{
  "dataset": "telescope images of galaxies (Galaxy Zoo DECaLS)",
  "num_classes": 3,
  "patch_size": [4, 4],
  "lr_schedule": "cosine",
  "final_lr_fraction": 0.05,
  "weight_decay": 0.2
}
Rows from block 3, named by matrix and row number. Rows with one number belong to one neuron. Each number is 128 + 24 x the weight over the matrix's rms, rounded and kept within 0 to 255. All counts start at 0. Numbers have three digits each.
# fc1: MLP up (model.blocks.3.mlp.fc1.weight, 1024x256), inputs 172-255
# fc2: MLP down (model.blocks.3.mlp.fc2.weight, 256x1024, transposed), outputs 172-255
fc1.229:141123101117161143107122099102072119127134117137152139148119200152085104166177159070132133114114096097142186127177153141110067137109073065093074085167152131109168124113160183141169154194177134141166117079140128104080136178109104093100138113104160102156
fc2.229:114169114165069080048159099131176116149167141141127122125189122074116174147122186163122120162165115124175110128161143135098101154156086104049094124136190119103142127132136095115110094076107073084107153118141161084099080160062148118207115137119136085115
fc1.230:114100105125169140123124146123120134130155125148113145130161131109129131130140095125065122130150105153116122103147153119168105107148122099148148153131133219152157167104157111112094106173102130140158160128223122116130144157134135104152129112058147111137
fc2.230:116154115138111185079167153147231118127127153138133088124093149108157101129167133131074100085100207168128080153129180098103100138131119095136093134128108182120125096077133136079171109111130119104144106130074170142096102140101132141105134089162143128187
fc1.231:131139131150113170172143095139143162126154123104138206124068167082146128119068123138096199149131118112065106134122105111119043147116166139115135137146096128172184107124127127065123139128129142090162138128163085152085129162116135098162145098102103090128
fc2.231:147122134101136126091148112122127120116106111097109138128178130076122140110135142117155141054114142154120127176143096139130102159056114113137032128141084157105140134084145095119138115131091114122165119151107154066198124113123166150166116132133092136145
fc1.232:148126138141197095071094094129186190159160101109219073136128151093134158145105117118104215130048183129133189061122101169119161197161107154085119129195179139084167066068107130083151096044122126146186173178121149152129056183163126149095143069176145143187
fc2.232:104142134134128191157207161135191149156082146198134067119124151165138147143121144173161052088097110130124119156150191102111107176065148120158118110110098113122192108207164134087193141060104088154214139110129147105135100095158146122154166099201140219062
fc1.233:138126115146107136105137136093136113138156110135103117135101130141119125131115141145136092119101118140141159145160119135137121144102124114121145130127131118112128146121107121113138120143093124128108150130098131105132130115121117138112163121130119136118
fc2.233:093129127144159148122135101107155122145170136117124125129181132128114132122119115068139114157122106160133140134133108143116130108101124107121146133118151134119105133143110145139146130108136120121161096121142103125114114154133195126115141126115128139073
fc1.234:143137138131071154137106104079122170166149116123109108144145108150131153162126198141102200128160133106137129138166118105094118133135128158136135111111166150134164136119074055134120136124140150133126133130100082174118054146123121116119156140126099152108
fc2.234:131125131122226126141142082130131129160110119141132122132151113102170129100183095140122165160123099134148113147102116165098122136146083124128148132137149139079139182114124198115149116121127117112141157114137155126076108177103112130132150114056149177126
fc1.235:123146112120107105139127145100103139135128150164114106131133134136149108112142108159124099102135128145129109159140130107157150125146143137117118111125104112148126138141133120158121120093141136176149127119174135137115131128139122099106072131130117145114
fc2.235:149129127144173145130137138092117129141124136110168118124121131154151098131158112137124141116130131135100136115167148131091138172126162124110126108151108107146125163131126100105121139141138105127096133138131108141129091135118134102151134110152104102094
fc1.236:134167137159143109121114126133124144126123121100125108130135122148122115154143100144150134116149138136128111145144151131152145137143143104118110106120130113150163122096130082138103109106137134155116153115116126134102130108110128125135145128091119117140
fc2.236:148094136107106129142122101123113122126129118117154135120104121133138121118153140163136118145143116146136136119152158143089142134135153158053121125111145107133117159120136150099113123142136121106115103125154140128085092090151117118129152108120136095166
fc1.237:142119124110066128105156112075103133108128106077127064129100141159140117122180143142179136064098129116132128126163125112103141155153101126124156162145161141168132157131139126154132101096158181170098137133148153126145121106109080131124099154101159128107
fc2.237:116141111174160108098120111127130102103112137130158103127149122137140115135122150148143141119133127131096125116114121106123118131139164133145125158135098114105143135115147136102123156115127106163163126120125149154123159112124119111111134160163114165129
fc1.238:121103129129127134122121160125103124115118127106130142123114127120114113060151124168136119120154135128124141150142165149130136137119130118141150136117122149123094132072108117196130108077136159141108113118124107140106124097163134164108103134097140125113
fc2.238:153177137149121109127126141113147090125137116108142104127146107093119122194133135165132129102127128111102127158132161128149143129132112097142150129126116170125144155088108114083113122157120058147119150125124141125101108068079128162159183090134103108128
fc1.239:118110103149166136129135143107060135123179148147119116138148112153107094137136147149111125131116158130119094142139082139138153136107131122123136075137124097147082163075111137135074119117104141111137137134154117127130110161100121147114180122124162128101
fc2.239:113185140103124135160127142117192150114143142118167142120112098130110132133118101119125100094145103086142105151106132131104126107111139144146144136141120117132196129104091129109125157123152097098120129141107141095127102134169143146160127157093118125168
fc1.240:100101135115119121134148108128102144104134107123178125143082154096142131130140101172085181092125155127132111154160128148128111144091041159101091106139101116133150133124131188103151095160185130123124161105142105093075136162111132174153142108108087077140
fc2.240:167144120154085104157137122162137156114148126119129109115236147099156137172161140113092149178159089118106143121141120124120155117117089141106143156092129110101124154118135089165139153118140157109075134146136144181123144153133146187148123181122128140183
fc1.241:119109095107088123117169079120142123128128085038113060173077191155128128126173109102139107105162103116100141070139135121083095155117107121145140132160123134115126135114125228115105073149142182165134113095150163113109138125122066132122121124124096093145
fc2.241:076122117167158113133137146158119122066120076139151151130188108125121104114143139168142144142124113162084149137105122104091112122129203137158099151126103109101125175138154119108114134112133141140121099115086129116125184112077135135123131147123111180129
fc1.242:130131134162133112114145115146103137132157121164149144133100125101114106081139125151145148161145133120108179127169116142109121132114136069121140089126129186133174163085161137125145125131106126118104151123113139115144125129123101158128112101085126121124
fc2.242:123153143083116103073119090140160107115143163136144096139098160118155179115096105154134122132121130169151171132139085119151099100140132116146148138130131146109119127102150118148124164102138105117122069107135088139145093152125127185145124131144139094141
fc1.243:117143135133136133144143111095109115121128141117138149131129131110116149111148139150129156134112109107138093114123111136159118132111124179123137115130143135128114120167140126116103102137133129115171122136115136159128142124118126158119107133126143141121
fc2.243:090104140098133117113142105120131112123130144127132125141107140103158079141152147108131122127168134120139161108109136125102113094106145154109107151156143152117123148158154114156111176141108148132087118131159126154133127108138131127116147149105130117145
fc1.244:152147112148137136123132154095135129138131124124184121116163136122134119146137118153132124142112122118147157123114129144133148135126140135131109093132126140152128157138118140181141108109112128123180120123154132112121139133125121156143167149117156097138
fc2.244:142087126119119122146124100131128109129137131147145158119097146122145135133147129147130143161139123102163174090118109135125133100148150121133137149101157118118120142135114144107114138140147138125118120125153125099117142113149100129161111162140108137112
fc1.245:127109109114130147149115118132122133138124122119135136122146137117127109123116134158138088129142098107138151153152126123115141124123110071152136082133143142125112157157130139147147110171153143129142068158150126112139130117063127141165084106125158098140
fc2.245:113143105140135100146122126160108140126137124129130168113127146124128141100129105135151087144143116098130153110152126128141123137130128142158151163133128091140143123182104143101130149113133111128119181133132126125144132094186134141124148156127143153108
fc1.246:120099148144139140132114105107137139119170122135112121134146166117112170133103115128115120134140143171141157138152150131158133149110117122147140123131106106159134150093119138151147149118141155153144128139134122139084136154145136141107113119128134134132
fc2.246:137149121130168143139135134120124142107135134128124125131126120126110125122107143153128125117113149142112137141162116112102129122128126107142134124118116113132139143102124142131137109122114111136135123118135142114121151138099123106116138146111131116100
fc1.247:132117118116112116145151140129132130129143132130111139144121148121138106148125155163103149096136116130143115116130132128151131123125150145126141116133109120107115120120143139134136150143127164126083123127139134120127126152109115123145125150156092108158
fc2.247:134141119178106152140127142074138179144130121117121142131145118113158135131142119142121126154112127108129122137144122163107124118130108121106095147136142099141161157127141117171150084130124102140145149136118095123145099148146140125129120136097112153099
fc1.248:126142124098131136134125140128113109129124151147129122129143147119137131149135137136142130117093125146148135121126150130117105115101135114138145138118120127098096148158142126123126148120113138118170137115141126097135129120137132161154117122164110133137
fc2.248:143116140149154128134122138106144111121112123130155134126110117122152109128139116129138128128137132116116122124139110127137139115118134135166140136129111134111155117114148139129140114122126144132087131134127120161140128140126111130098106140150132151133
fc1.249:120180166126122147115114091122173120125146112102098123142107126115139135159123136117170116139095164134124153113120122124132159145108113136138107094133129101159143123156109139146125092150113122118120165129137116123147129142077130134132107111084149122140
fc2.249:098113137109145115116102106164099126074137116130136118124175103127132142127102111129143110123154106126103144134112109087109149116118130128137138140120132108145148155156096143135124127113154156128141106122147099120147197141143075154114135147077141116133
fc1.250:129121123115135141130123120116153136120135128110104132145130135103143148110126136108104153114136143112126112126127155138127133137107131117120130113129130132123118128119128115120138122136127115136108120156105125161106140131114118130130085115133126123135
fc2.250:127117125143123089126158131110123154093127114120135126119135127116136116143132108122117124122129127114129132156134137111125111133135139123134091140126123116120131106102146153117147129139125123111105136125144089143115148163149092123129134130128111141147
fc1.251:133113133132112142129101120114108142123125136124104110121151096124127151158133156139156148114074145103112137110130108139149155138129122132129125173140144135128123146117126110127114086124144164082168116122170137094091124120121118119129144132142152112131
fc2.251:104110123109144123125131109132108119127133142124142120148085118138154130087126094121146098106145142138136099102130104106116129147105126107123100096124125128159115143103130131135128145147125127119125146126094130158094142118146154114097129140139147167127
fc1.252:111140149138139108126107111150108108138130100134139143130118125120120138146135125149126117143161128130120131111082162124141133146104120145145137164108125117144160125097145138112140126167149135094119135121147121134134139119123140128090160113117132111114
fc2.252:144115140147132098149099146151091103130111099137114142111166125087139127119131135169124110069139152136117085169062156171140119119125115173116139132125129096149095144091150099172151096057094127125193118128121123111118181136120142148121088145096136148121
fc1.253:093149174151086132129137127132067120117137088143115097123114123122123069167090142139139142082102150102111136134197111121134113125089110090129123098120116135137135166135150113108134126147092132153127158147129135121137113183072101130136104138110127108135
fc2.253:125111117126161106122121142085114114124152108096129134140197106121128165125155114103128141102162172125126116093153093121104102165091146129121167142092152110168140132096142104137117139082177141095146122116129115102144138139147147098124126154122115141113
fc1.254:131155173169118176144131072091084138165100119063093053112160114192142172100130100118078126075116103118126146131144128087214095133136000124158121156121161132112162146110105111151104114099158183136142141140147208141117116165062096139098102151119131143082
fc2.254:157141126133152158120112118000105199149049101181140151129116134123124125128165112118070159147142107126113154134120069133172133113121073140128110148133120130030155117125132173109149104119134125117140133129111162116103074102127110179124123124190097158169
fc1.255:136142136064190115097116068154108151142138120081143127117077140082135132116112092104105157129117119117141139100136133133170114142093119105118162122157117156131158120143130155116144100138193191156122133096142120108041113161112043133146132114105117062140
fc2.255:091108123132104109147131142100103171116087106137134087138129135143132120100101139093053118107109146134116155141096157122098131132200099129158135157121135108082144155115119143104148116131115127109119102122127134150125117141101139125132136135079129141118
fc1.256:137138141134127125150117140134109137132135142114073128131134138109147147153125139136129124108178130112121121142114152124118115153120117132144115098130149107102105107104175155135114116104139164116095120137136118155109114137114145117134118142104152149115
fc2.256:163139128092116136128121153107116122119124120106110133121139137106129135171175131109130129097110153098144127116112162180124136135126101155127108125147123097109131158130157122136102127160120092143133134139121118127107132157147136121134116167094160142181
fc1.257:133125113135082112123151143100120145153153082094104165132139157139137172141073113158123120123124142105109111099112094132161133135094212157149090113129121109140147110119118053112115152102123132108166147127136137115073133152107118167147152153179164093150
fc2.257:122110128198125140125168159112119173116161087144132119129159092094130167099206146159137136114096111166170127161127064131070120139117107190167018151128128113061168164126113130148145128147114141127132135115131135133099123119112158161155089129040122139194
fc1.258:134130153142150142094129133137100133133129126114161124137164133151100158130120152155183124128151143154136162113151118133149135128093150146135130121125122121136128152121089094117092139141137165124136139122113137144113099164113124145110100134132133111117
fc2.258:134113140161123143144143120115133145130142127141127112124120107134136132125151127132127108137099112139103132129150138152111141118112154113135151124138109127139105155122100142140138139116110091123160119113144121128111117136108167125134165140128139124130
fc1.259:139145143135138144121119093125141116150125120108090120134146142134124124143117124164135100116120127125128102145129127117126133134141138120118134135129120122139119111122111118113153105130140114126097125123089128165090124138087127120132184126118110122121
fc2.259:126108129105115150159119111130149125130140134116117139125132104097123117096117127104143113150131115117109112119130114153099133127152137120067104129145153131138163125158094136161131145121111147112131097131158110085087132141153123102124093154151130124158
fc1.260:130117131131162150105130129083120116127136117124123137136139130132117111152163089133095113127102153122137127143122158128167139123101148128131115114110120113115129103107152132115157114126119155160125124112159127119120150122122138132101097123131122117114
fc2.260:128121130128125112136132117096125086102147147120128121131099132147131117149141146152137143128141143152125131106146137119126137138097159144141091115132146107110130135120145129141141142120137126119107133118146088139135153121132146091119146122147145118119
fc1.261:113139123074174139088150119133137132125125119124100141146126137129146128150144105158111160116122137113133143113110102132138126144147095112122121114125136150114129124163128127130143125116127124116164134109164094102143121165137123119107133139136125126136
fc2.261:127108116165067110107109152193134117125145158108132159132122137133131126086167154128144114128112147098157150090120139121126125161163127159144112123114102141117163114131129133122134129146108142114117119147085115148130138143119124124093133141132142107131
fc1.262:108131104149141136119148138112120139123148115128140106140140126108136148109132161147143117137124145125126148117178135144170140130100127178129125107134138136136118135092087100086079126162133138129125126123121132160125117153104099157168090112126139113128
fc2.262:087132120113112121129132146131111146158132156130152108135142152137102160113109091117121100087133126111119228138159165129081146138081118131140129153120081138143124135064110152120117175099113135145146161129156147154125120115157167133169178149125124118137
fc1.263:131098168153086151123117111128111144118146115107094125128102145136124175090145134124124119120136141143143145135146103144123131128141113183116122125127114137131110116107092147128153122117162170144107139141125128100092117158113153130131104127141117136120
fc2.263:116128144122153088148135125117130139145109111094094120137140138129115133152108128170126096114108153107118139131146129138115135110151136140114097129110121130134122173109113122096136095177106146142116127141130129132132137130169130155136134110110119123132
fc1.264:104108138115133126134132118174135144114086100125079114134120157121155106161089090125157129162106151124110086123141118127144153157116152094124120137126087137150137095157108179152165087134176155115118123136156116096190115092120132131107094118074114108141
fc2.264:063142095143129096177116148149091128072149047139161146121147096113107148106099135127166113054112100130101124115111177085085158147133120149158155110134144128123142172147084099090119146133090132095172152141090117144195197112150127139123163129091156135147
fc1.265:129141138144147126122124145116140120119121134138134140145127137127120125143104117126110113126134141122143099121126136141129118130132121143127137109124128148137125124121119124151131139111110136134163121113111131142129130109119135117124121142148150141122
fc2.265:147124132112122096143124146100124113130126130122134102128121141132122122102118137162116116132125145140128117143123136133125148132111105119130118126120128118127142117109137123144102122127115125132107131124142121091132127135144133120147133115119137137132
fc1.266:113084120109144132112124136128199113138137124144125142133135142116122124147133116155117115123208116111134169137127153143096106144112144124140138135134126147146118122143084161143113118084158114084191112127171100120145119185152164122150102128125146134111
fc2.266:128149133127089219136126174147082118153151108162143111134130141110144134112138145149136109154080118139119105143118167150175124084141119126135147122114122079110111154120063087166164110189095220136094163131121138143129116148146151147096195142099118126148
fc1.267:153145145128154132111123128104112129129139108140112111116125117105136121123138146125119139092165126125117149137141141130146137126106119134135118141133093134129162110135113129133130137117137139125161114139114118150124110124148132133110126140106074129113
fc2.267:124098143166108165122130123071077138123150122106095124137138120109124127131131111109117121148107156133142116132143144129110109136091154156146107113109135131146119150134136103154119109153125168152156141119144129132140132141136121137151113127091148121122
fc1.268:107141118125112118124144143130117152115124137127149132136125138117159152160111105159135119142130139121144128120109155150155153142132125142131110156133119088141159127152107126099132116102147148171113102140143123135140123161138114143126146160117103091128
fc2.268:140096134129131124143110153156117145120108103121130143128130116117126126149122131132111116119108109148082098093118145115101151148135100119137132119116139085127142168139117115143128153144113139137109189126109133123142153121155142124134107158146136168133
fc1.269:111147129122143128145111125147173151137116113051102148116145116100082143074108167145154157132157103132109121137151115112102098184080135166128125133142135123157137143103124139193090091131103152114141088129080123154112076151143122094165124048118128137091
fc2.269:122149127092193132107130111151142151142097138120156148122126141118150102144101105074114136166119170157117131157148129138154139161182117172124155157145154084111097139120134149103151132131126108130125146128138141157200107132131124099133110143133124113152
fc1.270:132153108121145135112139113116118122142146124123133142132144119110165124155150154130159147128116124105119112134113134128125104134087126139101154158123123119128114117100128145131122127109130128105152124114122127133151135133129143141126175129145089127134
fc2.270:148107135130135127137109116130112113112155140119125128142116138101115162109169121128149095127113118124140118110092127124134130128108099135097155104135129140138141131114137094101124098134128174143141136118130085109162142127100154156116106122100131134140
fc1.271:113111110177126132130121096121099119120120115146158139117110145117141128125103141168113155151098124169137154091154126133203141155107163114101119133149115143148107110096132142126124132126140126119111143115140133137130116119123134148109109139099151091120
fc2.271:100114133125134146125123115153125133121129133166156120134073129142139133154107147117096147076093111127113123162108141087075145155118139183143157133135160152146139118106130183135112142161123136128110133108098169133164143151112138127141135134120155169117
fc1.272:169117146170103127122127178075081114127136160118077109136114135147119169137196124147152121139170115107140151135169191142164125122109152145116082104132136166133056126073125129137152093134118147129128111098148137186121102092079138122139092132099172145143
fc2.272:116139144094211140130108096056100075149146184143096116131134144117089102180152120097144128075072175113119155128173129105115169169100167112122127091105122165132163141108145162111137145112131108139116128133148067139100118125186153060139136130161138113190
fc1.273:124135128144135106130134108109067129144134102134133141129116146123139150131126134091136153138089142129107132099162081119122106150118084139084111113136142150130131149111125135146125129147133168096156121114083121106157129116143141146110164133130132154160
fc2.273:120124161105095145135157111150132105115137124106143118133125134122125127089138111138130139146102143121109077128115148105140144137093093105116183108132133090124128066116101123135133130128121149147092136136137117158167145139151133149109159152159131141067
fc1.274:141114128104098151127141129122155128120135130131123129124137142136128137123110147104127115143114126126134099127130147137135102119128119132118142126134099135124128129110130118147147125140118139137129096129105147128124115114108130120135144116123110121120
fc2.274:116113119158154161129117136109162127115119126115101122130148136105114120106104115087114142138124116114107107134134106128107151108133127079136127137114142141122112115110139148138125115149139133104104142119142123122120128131125137128133090118127132163132
fc1.275:114182135164111134146094167189084131182149122158214206102148078062144147080068148128162210126161134117120165143161141109081153150088192094155123142133074152078129166118103091094119160125140097077070132144072072095033036164123159149121171085138122123120
fc2.275:133148127120199086124156122174112160164137099105178143111127147140152146114106171110168091100103200151141105136134094145028111209100102141129188172156077095106097136136147116086128168145111106130126088117111167152186091121115145109071107140103165099122
fc1.276:103182205148095038140071122044154245204157067048126144100142125070154200150065112173220088019099199074049149153105140102118059175192062098140035139146088115170130108081080000099113126109154139118172141128167051144206025212064116103118139123187084145140
fc2.276:168141100102068143131132172005103167121079195163143148115218128217091154177064211051078153141094026070032159136156104082096236137141170209111184087138210141026136075203135199083117078122124091122026111108084185188084125061091106006072067088136128136207
fc1.277:142167166087117092000092116100103177187107120102164156117163096085117141162133061160149184083153170121174135123121082115094204176159128191106063151142255122074150167161074081177161096143163198109140161172095129073241063083101079143136106091191159098136
fc2.277:113173116070087175201132091067128105144129155152145107118120119144091106103139146106031067056161216132141110123172065135023053176113120134127093083117104139111129109107146127090153055129129138102157108114098172159159131159125116161104181133066152112109
fc1.278:137148135128104120110137104140178150128139108133134116131120111134095160170109119150106121101129158088125118132152140120149122140146114090150148120144118102151170121057133121135084108114137146122114157139144127114106144125101109132107141117125140132144
fc2.278:124106140111159097099112116155117125111122111098147111129150118131155126089127135120110104106137128111124136103128137133111103177152114117184155139136127112146121146085133143104131134138136101132119095126151104115114105076117087140101149132147123148158
fc1.279:120149160065165108095135106010088176200106116119152116157134125081155175150089027147127184105202145186110094083168100065128180188152053169142105129157232139070183215137149083219145095146144255111111146184047109067221027081100103180192116095144129109109
fc2.279:078118116103100156176165067061133124152089214162149177126146053193126105128114084071050039092164255087150092091139123159173077160160157155092168126131158095125150109123091159099138089145114176124132096100041138241064112206093199112000145117193131129030
fc1.280:158120148114116146124123132110101130117127149130138132146124101113139128126122132126120140115133138124135130129142150117104129114111126117119150135140132132119117124109125115136127124131104141104141102145117127145137144125136127111138122116123113131129
fc2.280:141135154117172162124144136105141097112133150100132138137153135105123125118156128149119145138117127150131093128139131119145134106113120124142143105149112124112112108113141141142140127134123121133110140127134144138122136128142106109130148132141124124112
fc1.281:134111130119137124120123127164143129134119125131148141120149105120113171149124125155084123101117151099107118141148157140145137122140146149133117124137109110142138104114138103118108129103114132140100170128138109104121147092123132118152113097094133113125
fc2.281:161119138160096142148116170129111151121113132157129138113094105126105102137131108139108128141113148102102132130151131146142124135144167124104103123146110126118104155128155123128110123130151136152140123121111133127107146108133120129111133128093126079101
fc1.282:136119168152078131085132133127147178125119109113139148119119101091137123163123140154132121109114147148156108122162102099104135141153197108116100140114175177105156145149121076116137146148149138123080115148128103153144117156130130098126107135119155144154
fc2.282:109126138087081112184125117184137130148106108117137194123180098117146125156138123139072163139136105129124148124109141153107135149123136083127107136107122138082142168122143121107108141139176159132132147142086183147084144091104110141160165173164131179109
fc1.283:157121140096116124121123114144155145160117105112107137128104123171134150109110104150121121101088130142136142132132126099078108139101221126119152162129110107112136099089110113163132136144131161137082128136096123112127129144107137124130137133095144101154
fc2.283:119095129177099094136115119146149160158155076129182153121066124121124101114136158101113127163102079149144120140104127128187110084120111137084145138135150159108086156137105162129111166142122162143123134133119119097162112122112072086129187114148130136055
fc1.284:127151136141106116147113150122079119122118150134138137129165145136141120187114142143173165119149117149124132118117113139152116113096105150188104117125133101141140166134122141108134153130077126157120097114116107141144126186081125178096100160123118132138
fc2.284:149107119112124141138132133124137123146157116136125135136122126152087129075150130108125147134133113112120140154092118134129147101126119118175151149123139101142120122133132149142120117115170139140170140131117104129149105160156149128146142140096127131114
fc1.285:154103152134147144117110135130119128135125130138130140120135125102156150175146134163133135127177123142097077133135106144106118131111131105129136137120127134125152103158119133133093136167099128134150110126135134096114145133119152141137116117116121086113
fc2.285:095137140103129059145132132153120108108113112144131139119100118098116170110152128114128115142071099129103097134157149133146115144128112133139128119147116110114117127177129114085094152097148133134120165129114121114121161143162113147117127070085106114129
fc1.286:133139115119123098124110147116133115137162140129098103108135131152143101130128125114173124116118143119126135146121147122111109136099139123119100117115097136119147138136156145158101133123106123093133123126137123151127107107093121142133094128091131105129
fc2.286:114133134144146132144116143126100095138131112126129132131135148113131150123137119150164145124137147144157147132115127108148110094111180131113134129127156127130131129135143118119140115137129119138152125129148146114146120121161123139123099138092118140150
fc1.287:131134131149150124110116128129097136129127134130151129117120152127122156133143129147149107146125112103118141144120128127134136146101130094157112135148146119149149129155110131109124141141145115127124124132165122124139119123131099144131132124093136143121
fc2.287:137129116103112125134126106149100161114161137120120117147145132123116113109155128131127109124115113118141137090137112156155097110117129134155116104118128131136126151167102120149130134111114135115160127131102123127123100132117138141105124125104144096092
fc1.288:156149161134082162135128146149131159143102106072140109134133152134161169157113128135137129109117107200130128139091107139125141128125116120178090121105133093128181123118152131109092113130098166179086131150142106101106146148124092175169103131110153100131
fc2.288:119127131107173091142132084134117083076121120111126112128093117097104121099136110107117128148159101144133154160096079093130083121115128055201093168168127110164098134138169110100129151151141078121076118147083130069146133169121160148188125078170154161129
fc1.289:112130108014059089133139136130096123121137141141158111165065146150115123117146115110073146163163173104099132072134078136100161140075105161076155134196158150098160152137126200106116122095184124163173210083166091124043122132118144123109167109130116075129
fc2.289:127117123224224186116121140058155149106149097173115167136244144078113164173182210149087126119125137103105135134106121114152153132107151085130178130110160100143121141098116128108134117141122132097093096124083168114045103119134139151139138132175145136186
fc1.290:130151109103151145089138154118134142146138128151117122142125114118139146118115132151115127129112126141120097113099136118116136125100135161129144107143136121120136115099119129156130128146111154170170103133141111108122126105118119102168051103125148151098
fc2.290:127120137162121131115123132117169145105131137152129095129151134125069123127120126147121153117149121150107145143108132136142139118109102140145141138139140112119125134088117127103116142146124116176131169124098144141119128110124098109128157122139131111116
fc1.291:114109106118156125110118140145141124129112126143111160138152124114150090138125131129112147128127149119124129137137106119097146137135114152129123136124139167132127170082113113154121121142121124122128164132140125098122137125141135115115168129117122109109
fc2.291:141163144155119125132139129145162112122131124113117133108113149119110162129133118124121138108128138104153122114105132130160145104117106138132121140138127157138137086129097121112114127103106151130141110121121134131139143134101149116150093107108121133149
fc1.292:137106142070159125130136091124108148163163130140161128116214199136129149171125101157041196155103102111137131122126159116101113112100144113138116140148196116171110101121142168108105158148128141159108125088188094085089114163141133089110165121148082105155
fc2.292:146152112164164142162133183102109134164150114129116132133077130152151136130110210155157114139145130109133139152114143156173122118142097123129124134132149123106161123128133118103111093120139135129117128103116079096079098126127137126125116138177137135098
fc1.293:114111108165137136140141131103122118127126108142154128141142128103106116103125141127143145125124119147129159116167101150143122144140140089127149125136139135122166147069120136130102122127116137137109139149160145114139145140149119136130137127105141130131
fc2.293:132159130084122134108112101137140140078116108128127125133128131135152120146127107122136129131122107139143141104161081109125127118123154110129140127126106133118128150089133130115118153108160117140139134124110121145127129130084119148142127117128145118136
fc1.294:148111123119175133126106132146161123138157117118134127132147143142133090161107092163079122111124105163135113149174138119120118146136126137141129101137132138150139148129099144141131128164125136094153160128134145108097112145121136149140142117140127111120
fc2.294:104149145108140086112123133143122124115153103120129144111123111122139149086122152124127115116118125108177121132161133126108125107152120101141136145118139114120125120150093133105131147088147131131137109113142125139120115120136124123123122149140128152143
fc1.295:113134141104111127144131131114133122120128118109162097114157150162114132141136094167140132130137118096134171144113105135138144134122127110136136123132108133159141192135116140164115117118141091131089132131147147085076122124112119138104185149091143155137
fc2.295:146118125135171122116159107127090126106110105125143135129127134163137122120126119145127131150133166148106181137118125115106106128117149131132149150110108137128117153147128118106116170153146177147146142125171136094096127118112167121129069123158110140138
fc1.296:106121112141138113148126124120131124124129122118093109135151121125130113141157152108164112132125127135120102136151120110160138117119138138113122137132119094134153134121129156153129112164119110166130132134148143106124134134121096129099159139097133116145
fc2.296:117146119112110149123121106139121120100119119120130113138117123143139124147145103112145109125135117151125141126133135122115132153120150094131151118129149105128110143125122146121144132104161134128114123136123093133140118147124134121133108128115129131117
fc1.297:124111129145132125129135129107126129137153113114121114116130141149134102128120109105115130110129151137128135130136128139148118120114139120126137129137135129118145130118121126137100132139130128135084138111130113138139133126107136139103112126138132124148
fc2.297:123113133130133139138113096103118150153140117112146147122141133118128131130138127112130129132137139127140140137107154131130119130114149131130130141115150160117117156111109128146139135125128117132168130129121149109129111147127099154139134104130125118101
fc1.298:170121116136141134122116094118109128121154115141105116126122119111123169126128136136128110130097119135133115130132113128113134128106127122115123151128126145150100132127108147133088129117137113087129116110138129129138121152138102136146151126111097121125
fc2.298:134146141113106106134113126119131107119136132158130138138131130102143147124129127146114098139101144124144088131138135126139126106117131114134150120134103161144139113142103104114101128162130171134125107140113152101129142169141117132129106143130114144104
fc1.299:156129116122114132122117140096110134133154134133158099112137162156113097113126112154156136130151139110129131160162157133147127124084139151126127119115123129146158157133113134139134143122164142133155136127111123177117126121149126147123110135128133124120
fc2.299:143142134136125154143130158127096157143138137102141125136159122131117134153126133115128123118122120140108148131151113130124140099127165148104139128126115121118127120137115120128154144107096123145139119124152133133111106115113134144109119115116122124089
fc1.300:121141126135184090128165154156102131146129133148125150161066174088128140143187081104018139120151138109108117121118095140176125137217028147084095103159149152105105106125085158136089131105123139138136075080165102096177143102124169162062135150146130146106
fc2.300:134132119120111131165134098169146129143131135155132113119151127143142139104180201100030120152155153193151130100133125124074132185179064144138126147145132124133113045117135117136133120121149133162153124136122174149209114125121123113133105150096134104174
fc1.301:138144147119128128112121138092148132129136127102118121129105121128125150138105115138102117116124123134131120134125143105075114124103142134140111131127122135152147133128146130135110131135121122113131146105123115155116109100126117134121162131137171119136
fc2.301:155109144141131098131135126095124103116151137134130133140102136119134111086110127137137124162128150137140116122123138130164109111096129140148089116119116122107094126144127115143110104125129118130116092131111148132108123137120124132132131103096159116106
fc1.302:148112107107139118095137159145123117153116111157135152130142155129116151113146108124132126118120126173133149109131167113124147136123132117134135132124111168149141134100153134179107140145091095110182159107184122154139120139166129153134157126087125124098
fc2.302:142146138145127121100145155146155082152124130157103133132123145106118120139148137145141140117155149145126096139136101104128107113116164130146128134113125157136130128117141114125119085130130140141098062130110163120131118130078094158145136125103136087137
fc1.303:136154137142162137121072110137196157177178075133142168087160139055159139176095083168094154137155159138136165124136117098181154150173187186139089152125127132087114125124111025174113139107120136102112146181103061142146050089132137133143129129146150164129
fc2.303:106079123087105115088182152188150177134110149086085136127187157093125131097117207157120153088133149110145133149129072136019125142100169126124134151102089129055131113073147154112092169120127133101152130092099140130077127187150136115160116168058120182118
fc1.304:124129159124146108138149132117109142123107128095146076129137112154115137119164162150164100123117139114133128125134125121119137149134118126123128165125129126183138150142135115144111109134142166109147137139135139133130143125137089130112102135113167113117
fc2.304:100129107130143105135123092149117140102109132157130101123142116159142107098129127174138115131128180118133123110126109129149137122142167112144099123133116127118103144127142127118122181111119121143131098131139152109122137119124124097127131140108106153149
fc1.305:129127138134126108140114101119100138136134105106172124106124121143115134128136111173157151104122141135140155133167120139133111131121131120119136136113131180138122147125109137150140111112155115127096182144126131110131117140131142146135182106123106139103
fc2.305:126144143092145137158137098118157131117107103139122131130125081145142121121134137166147148130131122121147165128110114137125117102138136124112141134117124155144153138096111105089118141125103145116082069136137125085129089117143089159127131079116153093162